A small multi-label audio tagger, trained from scratch.
Model: 6M parameters, mfcc input, activation gelu.
Training: soap at rate 0.0029, 2800 steps, batches of 64.
Data: trained on single notes of musical instruments (NSynth), 184686 training examples, 1.0 epochs.
Rows from block 6 of a small multi-label audio tagger, named by matrix and row number. Rows with one number belong to one neuron. Each number is 128 + 24 x the weight over its row's rms, rounded and kept within 0 to 255. All counts start at 0. Numbers have three digits each.
Before each neuron's rows are labels from the 100 clips, of 14976, where the neuron reaches its highest value: "top examples" is what is common among them. Only what is clearly more common there than usual is listed. The data: single notes of musical instruments (NSynth). In brackets: how many of the 100, against the usual share in percent.
# fc1: first MLP up (model.blocks.6.ff1.fc1.weight, 480x160), inputs 0-79
# fc2: first MLP down (model.blocks.6.ff1.fc2.weight, 160x480, transposed), outputs 0-79

top examples: pitch class G# (60 vs 8.2); octave 7 (57 vs 7.9); note: G#7 (42 vs 0.7)
fc1.133:118150108106134129155146131138136117128128107073118155145176115168122078110168111120093134132120104130117130110125135156117102127116104128126187123116154158126160157157114123129145101142150121207144096162110138177153133106141154133134145157
fc2.133:112130149137106161112106125113105149180145152151169077127112131143176172174107141132163127095092159126121125098112135136178144156105118126116077110127128114159130100147113080109132161136140140105136113142125125130116149134125156124130109149

top examples: pitch class G# (100 vs 8.2); octave 3 (83 vs 17); note: G#3 (83 vs 1.4); source: acoustic (63 vs 32.5)
fc1.214:118129069133141181117117116166146099147135130065107158144105154132129046155161153145147112135132175138112171156152094146146089135116130142122154151132171134138140126128138095126126154145120148137093104131136122143146130114155155087163090116
fc2.214:145143118100111129107115122101117162137128157142189104114143126143125119108135107122120097116119113080149082096121133110136141131096101126123108109105126118122150140152116109158113136153132113152132097143146107142133136129115126149079136088

top examples: octave 5 (67 vs 16.2); pitch class G (44 vs 7.8); note: G5 (27 vs 1.2); instrument family: vocal (27 vs 4.7)
fc1.416:131099130127076119126107115088137165128137116146126130150113136129129129162171138105139122206125118166090123082155144152124137153154142149118155181121129088121144165054111129150148141135150138100127091097097148107103111156136148118146161144
fc2.416:101158113124111154156114122152099095100138089143142127138118140142129114129125116095138113097150101146148135126105121106122099128148078138168101082102123164138129135155172069119118060107162140155158142148149142092160161097122131142115156117

top examples: octave 1 (74 vs 12.1); bass (63 vs 21.8); pitch class G (35 vs 7.8); note: G1 (33 vs 1)
fc1.208:100177098101177174138127151112091183173096110148134146148151139125115156109132098110086096130146128114136124113180097112151161123107154130098124125156150173163153146132131132116057168155153092145142074101134114132155148129095137114141137111
fc2.208:160083134170123129149141098115144099085153157110161135111088109131153115076125122118135138130126131094135138156114167146148098152144147089145119113094111103109170141134123128160157103086112123131145138129176117115132142128143144119104086130

top examples: pitch class G# (25 vs 8.2)
fc1.353:079154144128120140142134072151174156101128111135120111125101162166140121124097103134162096143145126136102145117116108103136119128162123120099154114135113149142146101144128105117100132070113155128176120097118113106106123135135139133123098125
fc2.353:153119144128128114127154149066108166106133115148149098135115134092113128125167109138076151131141167114151124135158122122093151121107142134123104150133128123154135111128153132145156085136111123149111132151136100142124121101158114105131150129

top examples: octave 1 (98 vs 12.1); pitch class A (29 vs 8.7); note: A1 (28 vs 1.1); note: G#1 (27 vs 1)
fc1.38:153080116090120141114150109129101115165163105103149105159098129142110138208122100100149118127117178098171127170146162136140107102128100143129151129129135138121149117113123084154098139122105141160178103176121117120165147140115169119122097093
fc2.38:154136142179143152129182113115165128127145125125088125141121160104159137102107152094095159160140108166116159109153098100101138123170158119126125110155101140137114119131126151117144131105140128099155164079122123145149117107163112131108155180

top examples: pitch class G# (82 vs 8.2); octave 4 (60 vs 17.2); note: G#4 (48 vs 1.5); note: G#5 (25 vs 1.5)
fc1.267:133089140159148143131074097123151162105160096120123129154118123108136107121185110172126111094130124126107138145101112150133118139139107098084140144108152127153135127102162154166115084121105089120134139152104129139126102132112120125085079128
fc2.267:102127136117132112133180127100084103145108175180108136125123127159142129138112111120112137124116149121151136157142107109117141124102130120124095087134120160095129083134144123140150112137176149150105080118136149113146153094154152129086124125

top examples: pitch class G# (98 vs 8.2); octave 3 (73 vs 17); note: G#3 (72 vs 1.4)
fc1.30:111141100109140103089160132134123094130089142143117104150157181087137167162129107131117072138109101117112137155156105117144148127155098097133100120132167181126119101149120096125098124143128135127139101128135144143155111132153124110100161150
fc2.30:135111131119169178125130139119143139144135111142100137106095097179107084098093164131143134117116138171149152138129153135149121199079108139126143098128124116081154095129155180125166108130114137136081140124131126150108117131130115145129114130

top examples: octave 5 (96 vs 16.2); acoustic (70 vs 32.5); pitch class F (49 vs 8.1); note: F5 (47 vs 1.4)
fc1.450:080105151087116080124165137130127130117149093144142129109126116142148131124095134142118161125190124124185101097146149143120114129108113159148170137179140119155136183094095162160105101109179109127116106127131133119073144157123083135145146118
fc2.450:130131105147125127119092128150106130139114096133138104139159127104124112164134121092140132151138155148111153192130105127161118103135136089069118114109134148084131117122128079132134157137065121104137136105159142146136151113159161110103118127

top examples: octave 5 (86 vs 16.2); pitch class F# (30 vs 7.7); note: F#5 (27 vs 1.2)
fc1.392:139142147110111122107127099106114121127070165133129119146153125122132135051116118125111157117112093110146097144147068109093125120132142132119129122113098147114122131118118120147156136101147140125126134121112084154138179107144124144147128097
fc2.392:118107082099145128138119119092087118111175126103113135136147138127112131162154116064134101123108117155103141141108177122119135123129108110142138143138102109137135150117123152125066135141122134122098186106155150138131128117142113078110150131

top examples: octave 5 (94 vs 16.2); organ (70 vs 11.8); pitch class C (45 vs 9.1); note: C5 (42 vs 1.4)
fc1.134:113168132109104129117150155145103101133126119125103109094147114152133097084136138154105185133078158139144127149138116127156145123117121091138112130092141102116135144169127132142144152143135131070117109139143133114141126135091091112155115117
fc2.134:159107143109118147121124121100138114150158130110154175155144150136108115174142125086099132133158133097117134108125079142116108081083153130121126145135074142143085120127145157100155145117175142123110154095099152157173161102163128125104161125

top examples: pitch class G# (99 vs 8.2); octave 3 (92 vs 17); note: G#3 (92 vs 1.4); source: acoustic (69 vs 32.5)
fc1.8:140114085199128114123121112127077163137111137141164152126126100121104097122139148132158123147100158116128140157177091115134109147154115140110124126151150131098141097149135119115174113076136144149084127135136136129092120125122162143133118162
fc2.8:116149109099108127134114090103147084153124166136091126119141164169186151164145136129081105115118131144150140126113182146090146136145107161090114152109163109148127106069141156126090156118150143119114137144130116124107140127144112180130143128

top examples: pitch class G# (100 vs 8.2); octave 3 (78 vs 17); note: G#3 (78 vs 1.4); source: acoustic (66 vs 32.5)
fc1.415:139126095136128134120140109116155122136098139057109122139150125149150090136150135117133089165055115125156130122136125113152119135101144126088114109130128162134133104157149088159085126168110160117149130090121162172141126140130127157122091160
fc2.415:120109143088112092134144152105129077135121165160133132112099104106124130124147142117108134103180181134115122132134158126106106183115088130106136118097152139101150108122125163110144141102145128147089117150138100105132135111142139122128176121

top examples: octave 5 (99 vs 16.2); acoustic (96 vs 32.5); pitch class C# (46 vs 8.3); note: C#5 (45 vs 1.4)
fc1.361:098138109140168137122156099125143131091151088128142097152132128129088119105094158129154165150165166086086126110122105123172150096125103161120132124160153107122128107121127163149128148179151127146166107143082107156091133049141115120114145136
fc2.361:132145114128117097132151136092124129127128096128130150091147089111129113118119111082122136139124137186162127144123159146117075128117135118126174101156057147116159106126121074134167152071136110127125133140127116153141162171126139127134154110