config.toml
spec_augment = true
head_dim = 32
layers = 12
residual_init = "none"
shampoo_beta = 0.95
adamw_lr_other_params = 0.0011
Rows from block 6, named by matrix and row number. Each number is 128 + 24 x the weight over its row's rms, rounded and kept within 0 to 255. All counts start at 0. Numbers have three digits each. After the name is the row's rms in percent of the matrix's.
# pw2: conv module project (model.blocks.6.conv.pw2.weight, 160x160), inputs 108-159
pw2.0 097:130144123170148135154135130138133139135099138154112148126136148096140069102156137088104165184127149143127138122148141149123158098143095142140175087077083137
pw2.1 103:081138146120155177151171149105142146204109138141118091118113106109160127107158134115144194163150156121129141132079159125120147093117117144136158168131146153
pw2.2 101:159113131136151127170106138149131091120119117144136108132082128100133134116111129127098133121095139116171107108100137137105098161132121161145129151139108107
pw2.3 109:140159143139106123141095081143124157138091120143152182169148155176105114141092130107180161127146106126144148149168160143108150167168151123122116157119135142
pw2.4 103:158168142113096169139142156136116113128137153148123131153072132118131110142117150118172114121103082119117147115123135109113109106145164111091130143110114145
pw2.5 096:137074144149139120124108140126159138076128146118128100142119118115099129148137073099115123100129135091094122129144128131122164142164107168079145135101090146
pw2.6 090:090133134105103102116168121157102155095136157145139092120154113148103129132113155134118097130106118123153103149129150120102147131117126147126115146115156140
pw2.7 093:155094118131135128124075120092139126156149123120123138124108116133141160112126100153078125110101144112139069148135097115091063118107078088147146089128105178
pw2.8 108:167109179121149168101166102152142128128143136104128116175169093128131129111157131130131186123075180137128128104143109117165093129141106134131095074153158129
pw2.9 099:123132140150129116096130107153075119159141155146133133136096123119118141117100140124142109116166146145132093071116137121121128127089192119164145140115115140
pw2.10 105:136123141150120090137122154125126113131146134093126115115101136052146152117115119107111099135099130129160143144112112133130143140134133151144152157090117151
pw2.11 113:162138177117123134125187090138132161183115144156070139141095102166112100115141140114136150083134137145118107114131138097108140128129152135115177181130131101
pw2.12 095:143123145125141100175114111106133104139164138124129128110118120207184100135110131128103126162141103141127134126128125145148181141109111165115066171136145154
pw2.13 097:104113092127098135160145159122104137113157143149131143122148113115097129137141127112091139132117132116100118093160138113136134111141119159118125131109142142
pw2.14 115:114074141138122132142094128107081153131109101116095121099126129148120113130165148126127121192099152113111083121117085140119138114160155094130121082127107115
pw2.15 107:090127149114119131109087125083168163124128083118157104141129148121187134109155150117126119133163180158128118114170113107097119122115090143156107117129116113
pw2.16 104:094156134099139132089108146079117105111136158118170122118092121117096156116097134119126116139115132133159104124099125115142156129108119131154104139141130112
pw2.17 098:074111135119124165113190105136115136102084135110142100139138146086161133143155139132082130118092141141104138126093136093147138146167099096161142129124129112
pw2.18 105:138093160117143077132096121113114085124097079121118094095171145077117127118130135145123072085111136118133094119103148154097136104139152136122096128113102116
pw2.19 110:119121133176121149142140110140128113160150140123145143129163125120172178162171142114141186106094126144135149163110153103152107092123099112124162135122153105
pw2.20 103:104135104118118150100130133118132101157138115117144126145146099117103129154142101125162163114138115134156178154136125143109128129130105143107136120126131098
pw2.21 110:123150139118131145140162127104088127116117140166143103134133121141115158140121112148186125192116146094129126130143110109109157153152104114066136120089132122
pw2.22 107:125148108146114145161132142128084163082137146137099175095145123149097150170097146143119132149129127132100110144166146129158121129137121118117125141131115105
pw2.23 106:139102127130074135148121114102097129102111109125111113079173116108112119100094135154136149095099159104101126117092142112119102064125147131146109095115075131
pw2.24 098:125108134117114112165151141124165113129138117110128105126143162121119109108085151117092110123092166146130158137127140123117143160139135148101081162119156123
pw2.25 089:093090151124088187132117133143142128118110144115139171121142139117105176164087099126115123147109140151125109128145178092157105107147166119173117113127095133
pw2.26 102:101120138111132105095125102143152114132115140109114104135127082110122132117143112110121224143131160141121163152111170117108137163108083131101146136126144118
pw2.27 095:098128138092129135149158111111132160113092121097091064116154088087123108111100149170140111132153125159165108078113098174133184114130102129108139118117112096
pw2.28 097:138093099148100167124087130128099082118106119095104125106104116079121107112123122174127085109118122109111137112127106137135086118107148114103142113140115142
pw2.29 099:149161129165140139192112154126129119167140120114115141149085149110105123109150138148170108119145155130127162118135140117139146126135184126158131141131092127
pw2.30 098:178145152148153136191126137117154117107150131124135156120127112165140134131144122107213134139129139129155143115144110123145101107170187120124121105115144112
pw2.31 103:129126126131110108133110127128161163146127124162117110172142142150138131089144120141162127161156169139126141121130063112110112148059108113148159144150166110
pw2.32 090:159119127152137173156113145111167113131136121095161120147132127119150132153125102117137123137107127139090110141126125156156090136141139104131129136173150112
pw2.33 103:133130088170112098081115146134139129135123159106127125097129159113102110140118108121108138116126159143130149160136147133138106138119109129126109116117136137
pw2.34 102:144091128132102130130142134128132144139143108132182148139128106150122111101148160104124152199103152122099133107077108128195097129152109086146156098145117141
pw2.35 102:119104128137140129126137090137161133149111141147124126123135128122076179164166118123120108127134109122119123129126128099111164120077100150146124117146141136
pw2.36 092:125147125141124102106120097127093106192138126128116148111148097151169097123152110150106105122147105159140135095168143115116198164152143128124107143109124117
pw2.37 103:136107142123095146114126108101105140173134135080111116144128106161163150109149076136158104092138127119162128155135113122145113133061142119129123146107113141
pw2.38 102:122120159106127150150128154142117169122205150113116135116161142136091144128134098140099124129134088116087111068168145140116076125082109107134083141101148097
pw2.39 107:130123160127111100152133153140152136140154144162122145143130138118089102130158138177153167141103181149143094129100145130112126128153167132117138121101131138
pw2.40 098:169088162120119151135145181118115119089131182117112150117133097097114095119149133138128133085145144129129138110144098121108092120097148129105083115127102091
pw2.41 103:131128181119114158077173124114130137137156137144137143134126116112173137149115141125172183128119120144106066154153114119113117123137150125134154108114125112
pw2.42 103:098105145117139098143151105129097104156109111151153111102132142117134124123164156123106069186151100150101136104087127145118113154197121127121129183106128124
pw2.43 105:138133148133148165126171131140149152083151155124114117197139133101124093130129094134129144147115084153137106105130158117125088095061191105131159137153092123
pw2.44 085:152160144132132136173103137095171092098069101134127111142125171169145115125131126153125147144177095126098163106122109130166150105100120139128157121134160123
pw2.45 103:114143104149120155131122150136118119122093129140125138163136127140164164147119142158127160121117151115127176088154137122133076126101182094163103144093125118
pw2.46 094:106142122146112101158125114141147101119129089156131166146129121117143103095134151167120149175117143132089086133108100098180102122142136151137141146101091127
pw2.47 117:104096142129127121140138169109145137131173125160129128162091124129137122133185106108082171134111154134151150148167089106128082085128118124127151053137140128
pw2.48 101:118116148078144123136140104111136163158120159140132136076124128134133112164115146139127102110126131134157114128128141113102097137151135191038151164140104129
pw2.49 096:138111133157137153167134094171109109081137156140128122133119162144132124146106136075181124160125127112139102131151116159168115125117105141151182126153103117
pw2.50 105:091123176130161124129151122090141159128116115141106094144123136115148120156133136129112137116111142101127130117115143118117127131091120184144104081166117105
pw2.51 079:144144141134129149125177163127171168134170182079130130192141126133114099110085133104144137131134138167144158128111131160114113133114149089126114084131110150
pw2.52 099:082136131144102186144082150098132097144125080114134138170089096101125143119126117142098062116107124110135122136104173064137115144124136143079118101115160124
pw2.53 085:123149124151120114126117136114153153045126103145128130141136093109104119102112093155138190120170122115120086126108138103150092128161124156117175102131137122
pw2.54 100:135101134141128120178098107104124109119115120162155092122138147156110135136131132131094108072103112133146103153138122115114131127127130172162054155108126126
pw2.55 092:133119079169085124159104125121126139085133131132140151128130129154111185136153138132140099108124149149132126152124126141125130153114130117083137141111093157
pw2.56 097:141140109127106093165093140102135167105184091108140124116126112137107085127107085134147165100165158115134097118152104135141083118140149159094135138083133127
pw2.57 102:093122165110105104108114140129162176112094142151131150117090129094130150148108155128102157101099159118128140152125153093104105128117140143168158108149117132
pw2.58 089:119132164155120139089140109140143138124156145130138145148092105141136139148156134110138151096164122132164117132064117123195165140133151110091130087117145146
pw2.59 096:122155105128179126096146126128140169170136119108105112190182150151113153121151149158140133120142123130123082089127142150118121157188185134128127167130162130
pw2.60 090:130133146110077143159156049146141157111129155135127155135130138141108080151091144140115143104101100123073134121146169154164134117084152126103118106137153119
pw2.61 097:139168147162147103112139161147118132132124140118102148139116180144148183117117110108122121088101120141138150110133132143110142171102129163150155136121138138
pw2.62 114:071148162131142114126144155141100147150118119137138147138133153140101156111124127097137135128093115089135135123116137123155198152136129117156146158112142146
pw2.63 096:118121097092100072110158112154147163155145135091117126107177098107111114124112156123092140115141071130116097138107091127106154136120138151147105142090097121
pw2.64 111:100118120149112147109114099149130141159117088107113134141153083115144094108137134157149145130125125158111076124092166131119079102137137157104144090098153156
pw2.65 100:154137159177128117150123112124138149110103137148100121122164062111135113136136122148087150135096110147106140104084115122103171147108109145165088102111128130
pw2.66 095:119126151130110098159125156118134106110134140119117120132075120147116151153112095128084119135137128128146144190128151145098165112120084165181116128087121112
pw2.67 097:098109119098142124139117121152121142163144114127085117057128160102137107147107133133107093131158139086128121117122126097171135106106124118122096131122126102
pw2.68 107:152126153107154147131124105107156129076132108103119129077146153103094047146132098155146126129137145124109122123124123121079130121093143106095151214148120112
pw2.69 102:136158148158142125135150171127165084137130122159143092111184122145091150154107117130139088141122127103113151158191111110131147145124166099153132151108125155
pw2.70 108:144150145181131125122094159082124136154111119115143162155141171125118158153110124124114136123143070124076142126129137128138126136159092162193109129118113089
pw2.71 102:135096110124143121099072135121127058074147107117119153129108130175148065107119117122095097129146153140121119135129101133114145130122127120098110157111164129
pw2.72 099:141129159119129144134112081130121141111099144098095139136103130186134111088111108119114141143132171139158129127132128152161163116120092115166122119152162102
pw2.73 095:093158096151124157127133150120160128132099157123148064150073149159125108135133112123119135150161153136118138102133144104124138179122133112077105182137144123
pw2.74 093:133116118122116130165143114120120160134104123082148153173091140088107151134175116116141137120174125137092101156117140132126103122098155134113159157140127187
pw2.75 095:124093157111137140153118150098135115131183105129104203160141127130127137124185148157096154134127173142124121141130110143153136142124106133133093110108115121
pw2.76 100:146109190154117117122139109141092101206145128147118120110155127122131107130124143072152139166125133130147115156119131113115166126150092130129104101114127135
pw2.77 087:123165150120108132112081137152173111088129165092158092098134128119122123112121134123137109090151126110110122120097149130092129137112124152154134097125138137
pw2.78 096:127085142128138139110123121119120137099122132110135203128099134120126182141138126134183107145133135082155128134124123100115144132173121099151142127117144144
pw2.79 100:141106140157135137106135117148128110082107150135128127092082141098123099134133111105096114121100135126130132112107143115116158144087126102107122116121117095
pw2.80 109:131104099118145145125112116127164081117130099116118106139098086134118090135162136153173142147165145103128139123146111129121133117133094110109130130104054141
pw2.81 102:177136171106141100114100109119118084122116092124136091066141138143121121104146147125170136166120139125155077155126100115139122132105134115129121134117055157
pw2.82 096:145122109158125155122119123172118098134115104157139143104100113100108059143131131127144124101124103114113093150110148122102099090136181166163137119080077103
pw2.83 097:119119094136141142178171126129147134091111179139181161150099109129104130140123121155136156167187118123148102138163141114131128128104109183122128126102172141
pw2.84 090:096132094118111100108129171137156165108121128131170143185125146172145114104104152146132126126163127141137115118125140110132117147106117076157183091132137150
pw2.85 093:130117170077145134124157102143156131143127153172071133141130130111130090138138109177125147086165184110108135139093154144110130122139141118134155145155099135
pw2.86 108:099104094112121142143148117104136082078117132114108121152136098132114144145131119145128130160105148134112129141152121139105148138122145151137109167116135119
pw2.87 113:129107130128091143131121171146152151137147137141074143156123154128135121149140108132119173149140138118172171096150122130116134174092171097118125171164165140
pw2.88 096:136114184146122109160124155085109137197161107140111165105137144126113093159100137129145137125119139140145094136171112139137164129115155145143113129131112140
pw2.89 110:118152107099125109130156146174107077091141133141102121105128109168119137142119121127146079114124162143117112158159130116148135132131129109115106142131148122
pw2.90 100:117145088130106127134151125168126130121127172153133129156099135152107128129129145138113144146119142162143085156144148102113163144106123135109123161166148141
pw2.91 102:133111079110117145112122131174115121161135156086152118184126123181143151106080115128098109126114122132144097127157157109119141135187149144115113148096135113
pw2.92 116:088108125091095155132135112131109083131115139169095105157129097158150184111167145121111147113121150108135141117112123148086115117147075144127111115129176121
pw2.93 092:101148117130112135129162127137122129094147119140087134143122151154100094149147143134154118136129154129132152173105143153109120139113151180116107200130143146
pw2.94 102:138108048158129114133139140146118124088154148173146138135133129108138156153094161122093173149132154151139135126149129122088179145105113123120125155137147155
pw2.95 105:152132104137149120187146132136128128164140151126118147136127127142128104121187110126163158171160171126119131085136114158137110134161145146169148148119121113
pw2.96 089:167112161088098100087103127116115131150176136121106184108077159150085106122113091119176132146143181119096134162125163130108142139115131147066133129104121152
pw2.97 109:140140148140090106118136160126164161154121114147125122143116114114176077095142151123141164172110125143148122120108132142120145140107163120094171136136124140
pw2.98 107:118121128071125097132111129128144159113133125153107123123142109131115131163142073141123065132120098132120131142132114137101130115130125098085187116113130092
pw2.99 095:129115173130131128088121119139111096166152142098090147134127124157109149123124161124155125143137162097162147173142142114116120103147134137124103124147100142
pw2.100 101:116143108151145111165129122098126131106122130107116121083137109125114139121121164131125126129126104114145110127172137120132157143108108150122087079118086076
pw2.101 101:117132130183099144165118104147171130139104125141131069113130106126079088139075137122122145114127128145129127107115148123098141166113139164116133181106130124
pw2.102 120:113160135106102099145126100171086118126131139128179076108129092107113180161143071140164132142153094131124103140169152124109148123131122092182120104089108112
pw2.103 112:120182138183147132107114124119108132152124135143118144106118142099135149110179078153162132144144137125141112166147120135140176140147156148118127091110125136
pw2.104 092:113181138126109139116117101095096118122117078179083174093129119147115148140151109121151106117132127146108152092104152120124132146134151111111159173122130060
pw2.105 100:124124132106066153086098118087123106126136135143102148110091163147117105126135101113137080099127104140132145106095189116127142130126101142113099137084086135
pw2.106 101:142085120104122151125101138136150168123136170186096129093108088138145092119154127154099123116153107135146119137115129111099116161141097111098151153145110134
pw2.107 104:139158132154099107153115117131150138139169102158112141169141117122123119128139137157129136143175154109104113124127134132127188116123163147141165148104095138
pw2.108 107:132086132132131144142134122105136093153162111088138098134112083175096155092116172114122113100149113156116126157146130128133133138133093084136097145084119126
pw2.109 088:152095116143173173078127104144154165137135141110142163101140137133149084145121121149109131130139153166157114126144121123120156166093109144124084188127125101
pw2.110 102:116142138127099114102095152079161110112111120134133124149164113098130133110157128107101093083136071100101124152104129134129135172145101114165097090083134162
pw2.111 115:113110149158122136168127141131105065144115118086109116147120148087136127144138124133150073137120150075116115183135172111142194151149104122140125098130112146
pw2.112 092:124101138119145125123174125114146135124133124139118158132094127069117152118167169140160169171124139122132125094143089138088125123073126108114143112146139151
pw2.113 095:105117148106115150119096159130144078150110140126137155130129143096121160124109088159112168102069103159163120141090119138132116143130143106131163138142102143
pw2.114 105:112127136135159151114159154162134151097154169133136129176118124134111122184160137125140138115168125133116135125133136136127141112120152153193162129155141135
pw2.115 098:108163137120136136139136120096138132146122133144144150159139131156086122128151123116130142104130083097151129159123173108140131138145085105097113109124124126
pw2.116 088:103134148135087063120156148158167147084112124138130152080115124145102112089112132155123126148110162091127145149155123144092151125105115158115161075151089137
pw2.117 099:146152106101161158153127151094105128097127097151131081105150158121103105174098129120194109155108146147159129150129119120108137156106151153111100118143090149
pw2.118 096:099113146140108165108165136124121166175115139145119088163107132143148109157095126120143108110164130134112094103115133117104112127120120132080152133144130149
pw2.119 093:133132107142128109090111174112128172137154135153142095095084181166129116137148121084122105149169098125117147173136149112087076144108108126140132095079126153
pw2.120 100:126145119166125132142150155159156148082141141120102140114114148106102104102155132147151183161121155127143102100150136119160149136093160146126143125161124100
pw2.121 101:116126111141130134139179155134079163116125133122146139120144140155098115144117128149139145128171190128182126192101128104154155137127123171139138148111137111
pw2.122 104:121132123131129126122161115128103111140142133094125152153109114140099102116132095081144149126122144123115133120120103144158143132153122115110117163091193141
pw2.123 096:112135124138136135063098179128089115122105113147148093101170095160085106155097151165142125110119098134113112125174132107116112127145105101084100125106151105
pw2.124 087:177124113102152133118158093109166138113133154128107137134120121113169160145146154150134126137125108116171121135128103133109140117132162121155126094159117164
pw2.125 097:150146155123178121137155107128155134075128131108096128119158137127099091147112135132116128139072156105104144171150131140098151150162119135106133161126105116
pw2.126 096:099152119173143109146129119167109101085141137183139091141130129088147139142128107114083144126042170080103131116143117122089143101157099101102122134158110122
pw2.127 092:124146174159090113086131130111122178101115124147130142089117139133114196149127098130145129145126148114151082113124130140149124089121125140142143212144120140
pw2.128 094:149114168163159117098124126115165149134135164185117123117134096095160115118151130084119144105150110097137149115138108087138125117079135115079137097122123110
pw2.129 105:128160083150113104103108123121132128122122142133140114163082160142111116146090112107121106120136133094116142132098178143133160133129125138116114100116137158
pw2.130 106:135138129172118103174131124139175070095182145095126128144134117119090059155152121115124167163152111116147118131132135111125152116117138123130154138135123107
pw2.131 103:179124174114111141171143098099144176168129143099118106112141115108116116122181144111091115147147167165110127131137172119132120135140094142143111104086104162
pw2.132 107:172105177148167099138163127144149079128126159117121140147110140144142147186143123125111119122120139120145113130161141140146128140127121171169126144116147128
pw2.133 092:110113135137133142143132153155118133111118124113130144108170134170098113113119133105162133165121170134088119144103141107157122128124153094138112114088147129
pw2.134 091:121154129105100109145071157136113154125069158105128093150109149112143108135134133127123137103096131115137118103138155119141097127134134121110122164139182125
pw2.135 092:164113125126113139139157126106175111190149145133119164141121111143095101137121119123099086129111134133112120125089132121141072132102135143173121108101148131
pw2.136 101:149125176127120119127092144128125114148126159125141158116148130153114134161102108187174136129139109122131137128169150138138127161137117119101116156107078123
pw2.137 100:133133124118094153096127101144142137114111098144098148158115082105119104098161148135165085161121139146142129116120119092135119117151186174098172129104151154
pw2.138 094:125129107152134126101159116140169057108157119106136121116170128119092179125119122137103086141094081105115123099129085106115104147131148099124090141100151156
pw2.139 098:125107121131130192116124100104151132106137149169149133090118135158167159117136147131131127178119128114093131110061122123144161148147146140175099138128106077
pw2.140 101:122132149121131140061145135114154135088106166160157105152133133105143139107093123102141130099161145115143108166132144117112128149149117149115114166132158115
pw2.141 107:132138082127137160152145147133119130094138128139125107110174116140123111078145123153122141134114123107158130148119123140150090099124145103070091085117109163
pw2.142 089:158154118132127137154132116131120150174138117090155119126169144098110139161107110102146128117117125118120093117119111099130121127117074132123155110137148138
pw2.143 113:141145134116131107155140104171146154127122155134172136118131125120123126082096116121109102154140141170117121150162101115153053124147158169157144114146115141
pw2.144 090:161116111096082125132106120104139129104123103121129104113121116162061157150123136160130128155100156074105165113128103172138144113117094129084092132092086122
pw2.145 100:107145133144125177105146140100146110123130138124167169112180104178127098150153147150141129116105133154142139099098107144123150088128155131097153135137181150
pw2.146 097:138125128131148143151136116158121085127085138073121138132089157136145110077117135142146137183134103119109126129124120134131144087138147162147083117130112119
pw2.147 105:141140074126118111172118123112159104110143124147103128135108116113113119149128133145113079135095132122147117153163114118178136124106076142090108128124135104
pw2.148 108:156143121126123145114132157171123134124127090104136144140094095125096121134171144114095129192148161131117102132129120141148110140140133153157122138120160125
pw2.149 093:106133137136159130145148133104145127102143146144134147100152166163128128144127164119163128117116096118139140135130178174161135146060216145103164150134167134
pw2.150 097:123095135110071099162094141116120107092127133168138109105098124135135126137116144166165101135126121141112134129137106135109147147116138123123107115125098139
pw2.151 094:099155109131099120126135121151101106093115171172118134103150114184129116115093130110119112103094107127114148114119118072127122122111122081097104127096176111
pw2.152 102:089125127150137123129077120116118092128171150153148114098119126107089137108144148132196085163140103125126149144095120094139072123126149092112135124120147128
pw2.153 101:108123147202161160128158142127130149163132131105081153115161155159126093123178144102104134135133141141126092145148133124161142137120095119083090140115181109
pw2.154 097:105102142145140132131104134139102134162121124143149127094132120159099143157123084153141202121080114123099122129139117128156136096123122155128141105127105134
pw2.155 088:157150116150107134124121127144134150137115165149143131176118100130130136123133111159063131119122137132134131079130143121129088122096172121124153111131171121
pw2.156 102:113117142165126148139104093126112132129140122087153142083123149098130135104129116091176079116149110119149130149155120132103136121121063127141121097139130107
pw2.157 097:174152091142110133114141131129148190114181129153079147112163127164144158161089130141164124092118162114145133125090139114139153124153160143133140112104104147
pw2.158 105:100126133128150169130125150163086182150107133130145137201129123125148146151139117150130168127122151078110165116127140157090125147118156170133143176173167130
pw2.159 087:102122111101151097122130133119120150108145098131082148141132129049128113126141125153163135146135098143106134120146116117097146151101146084108146112140142110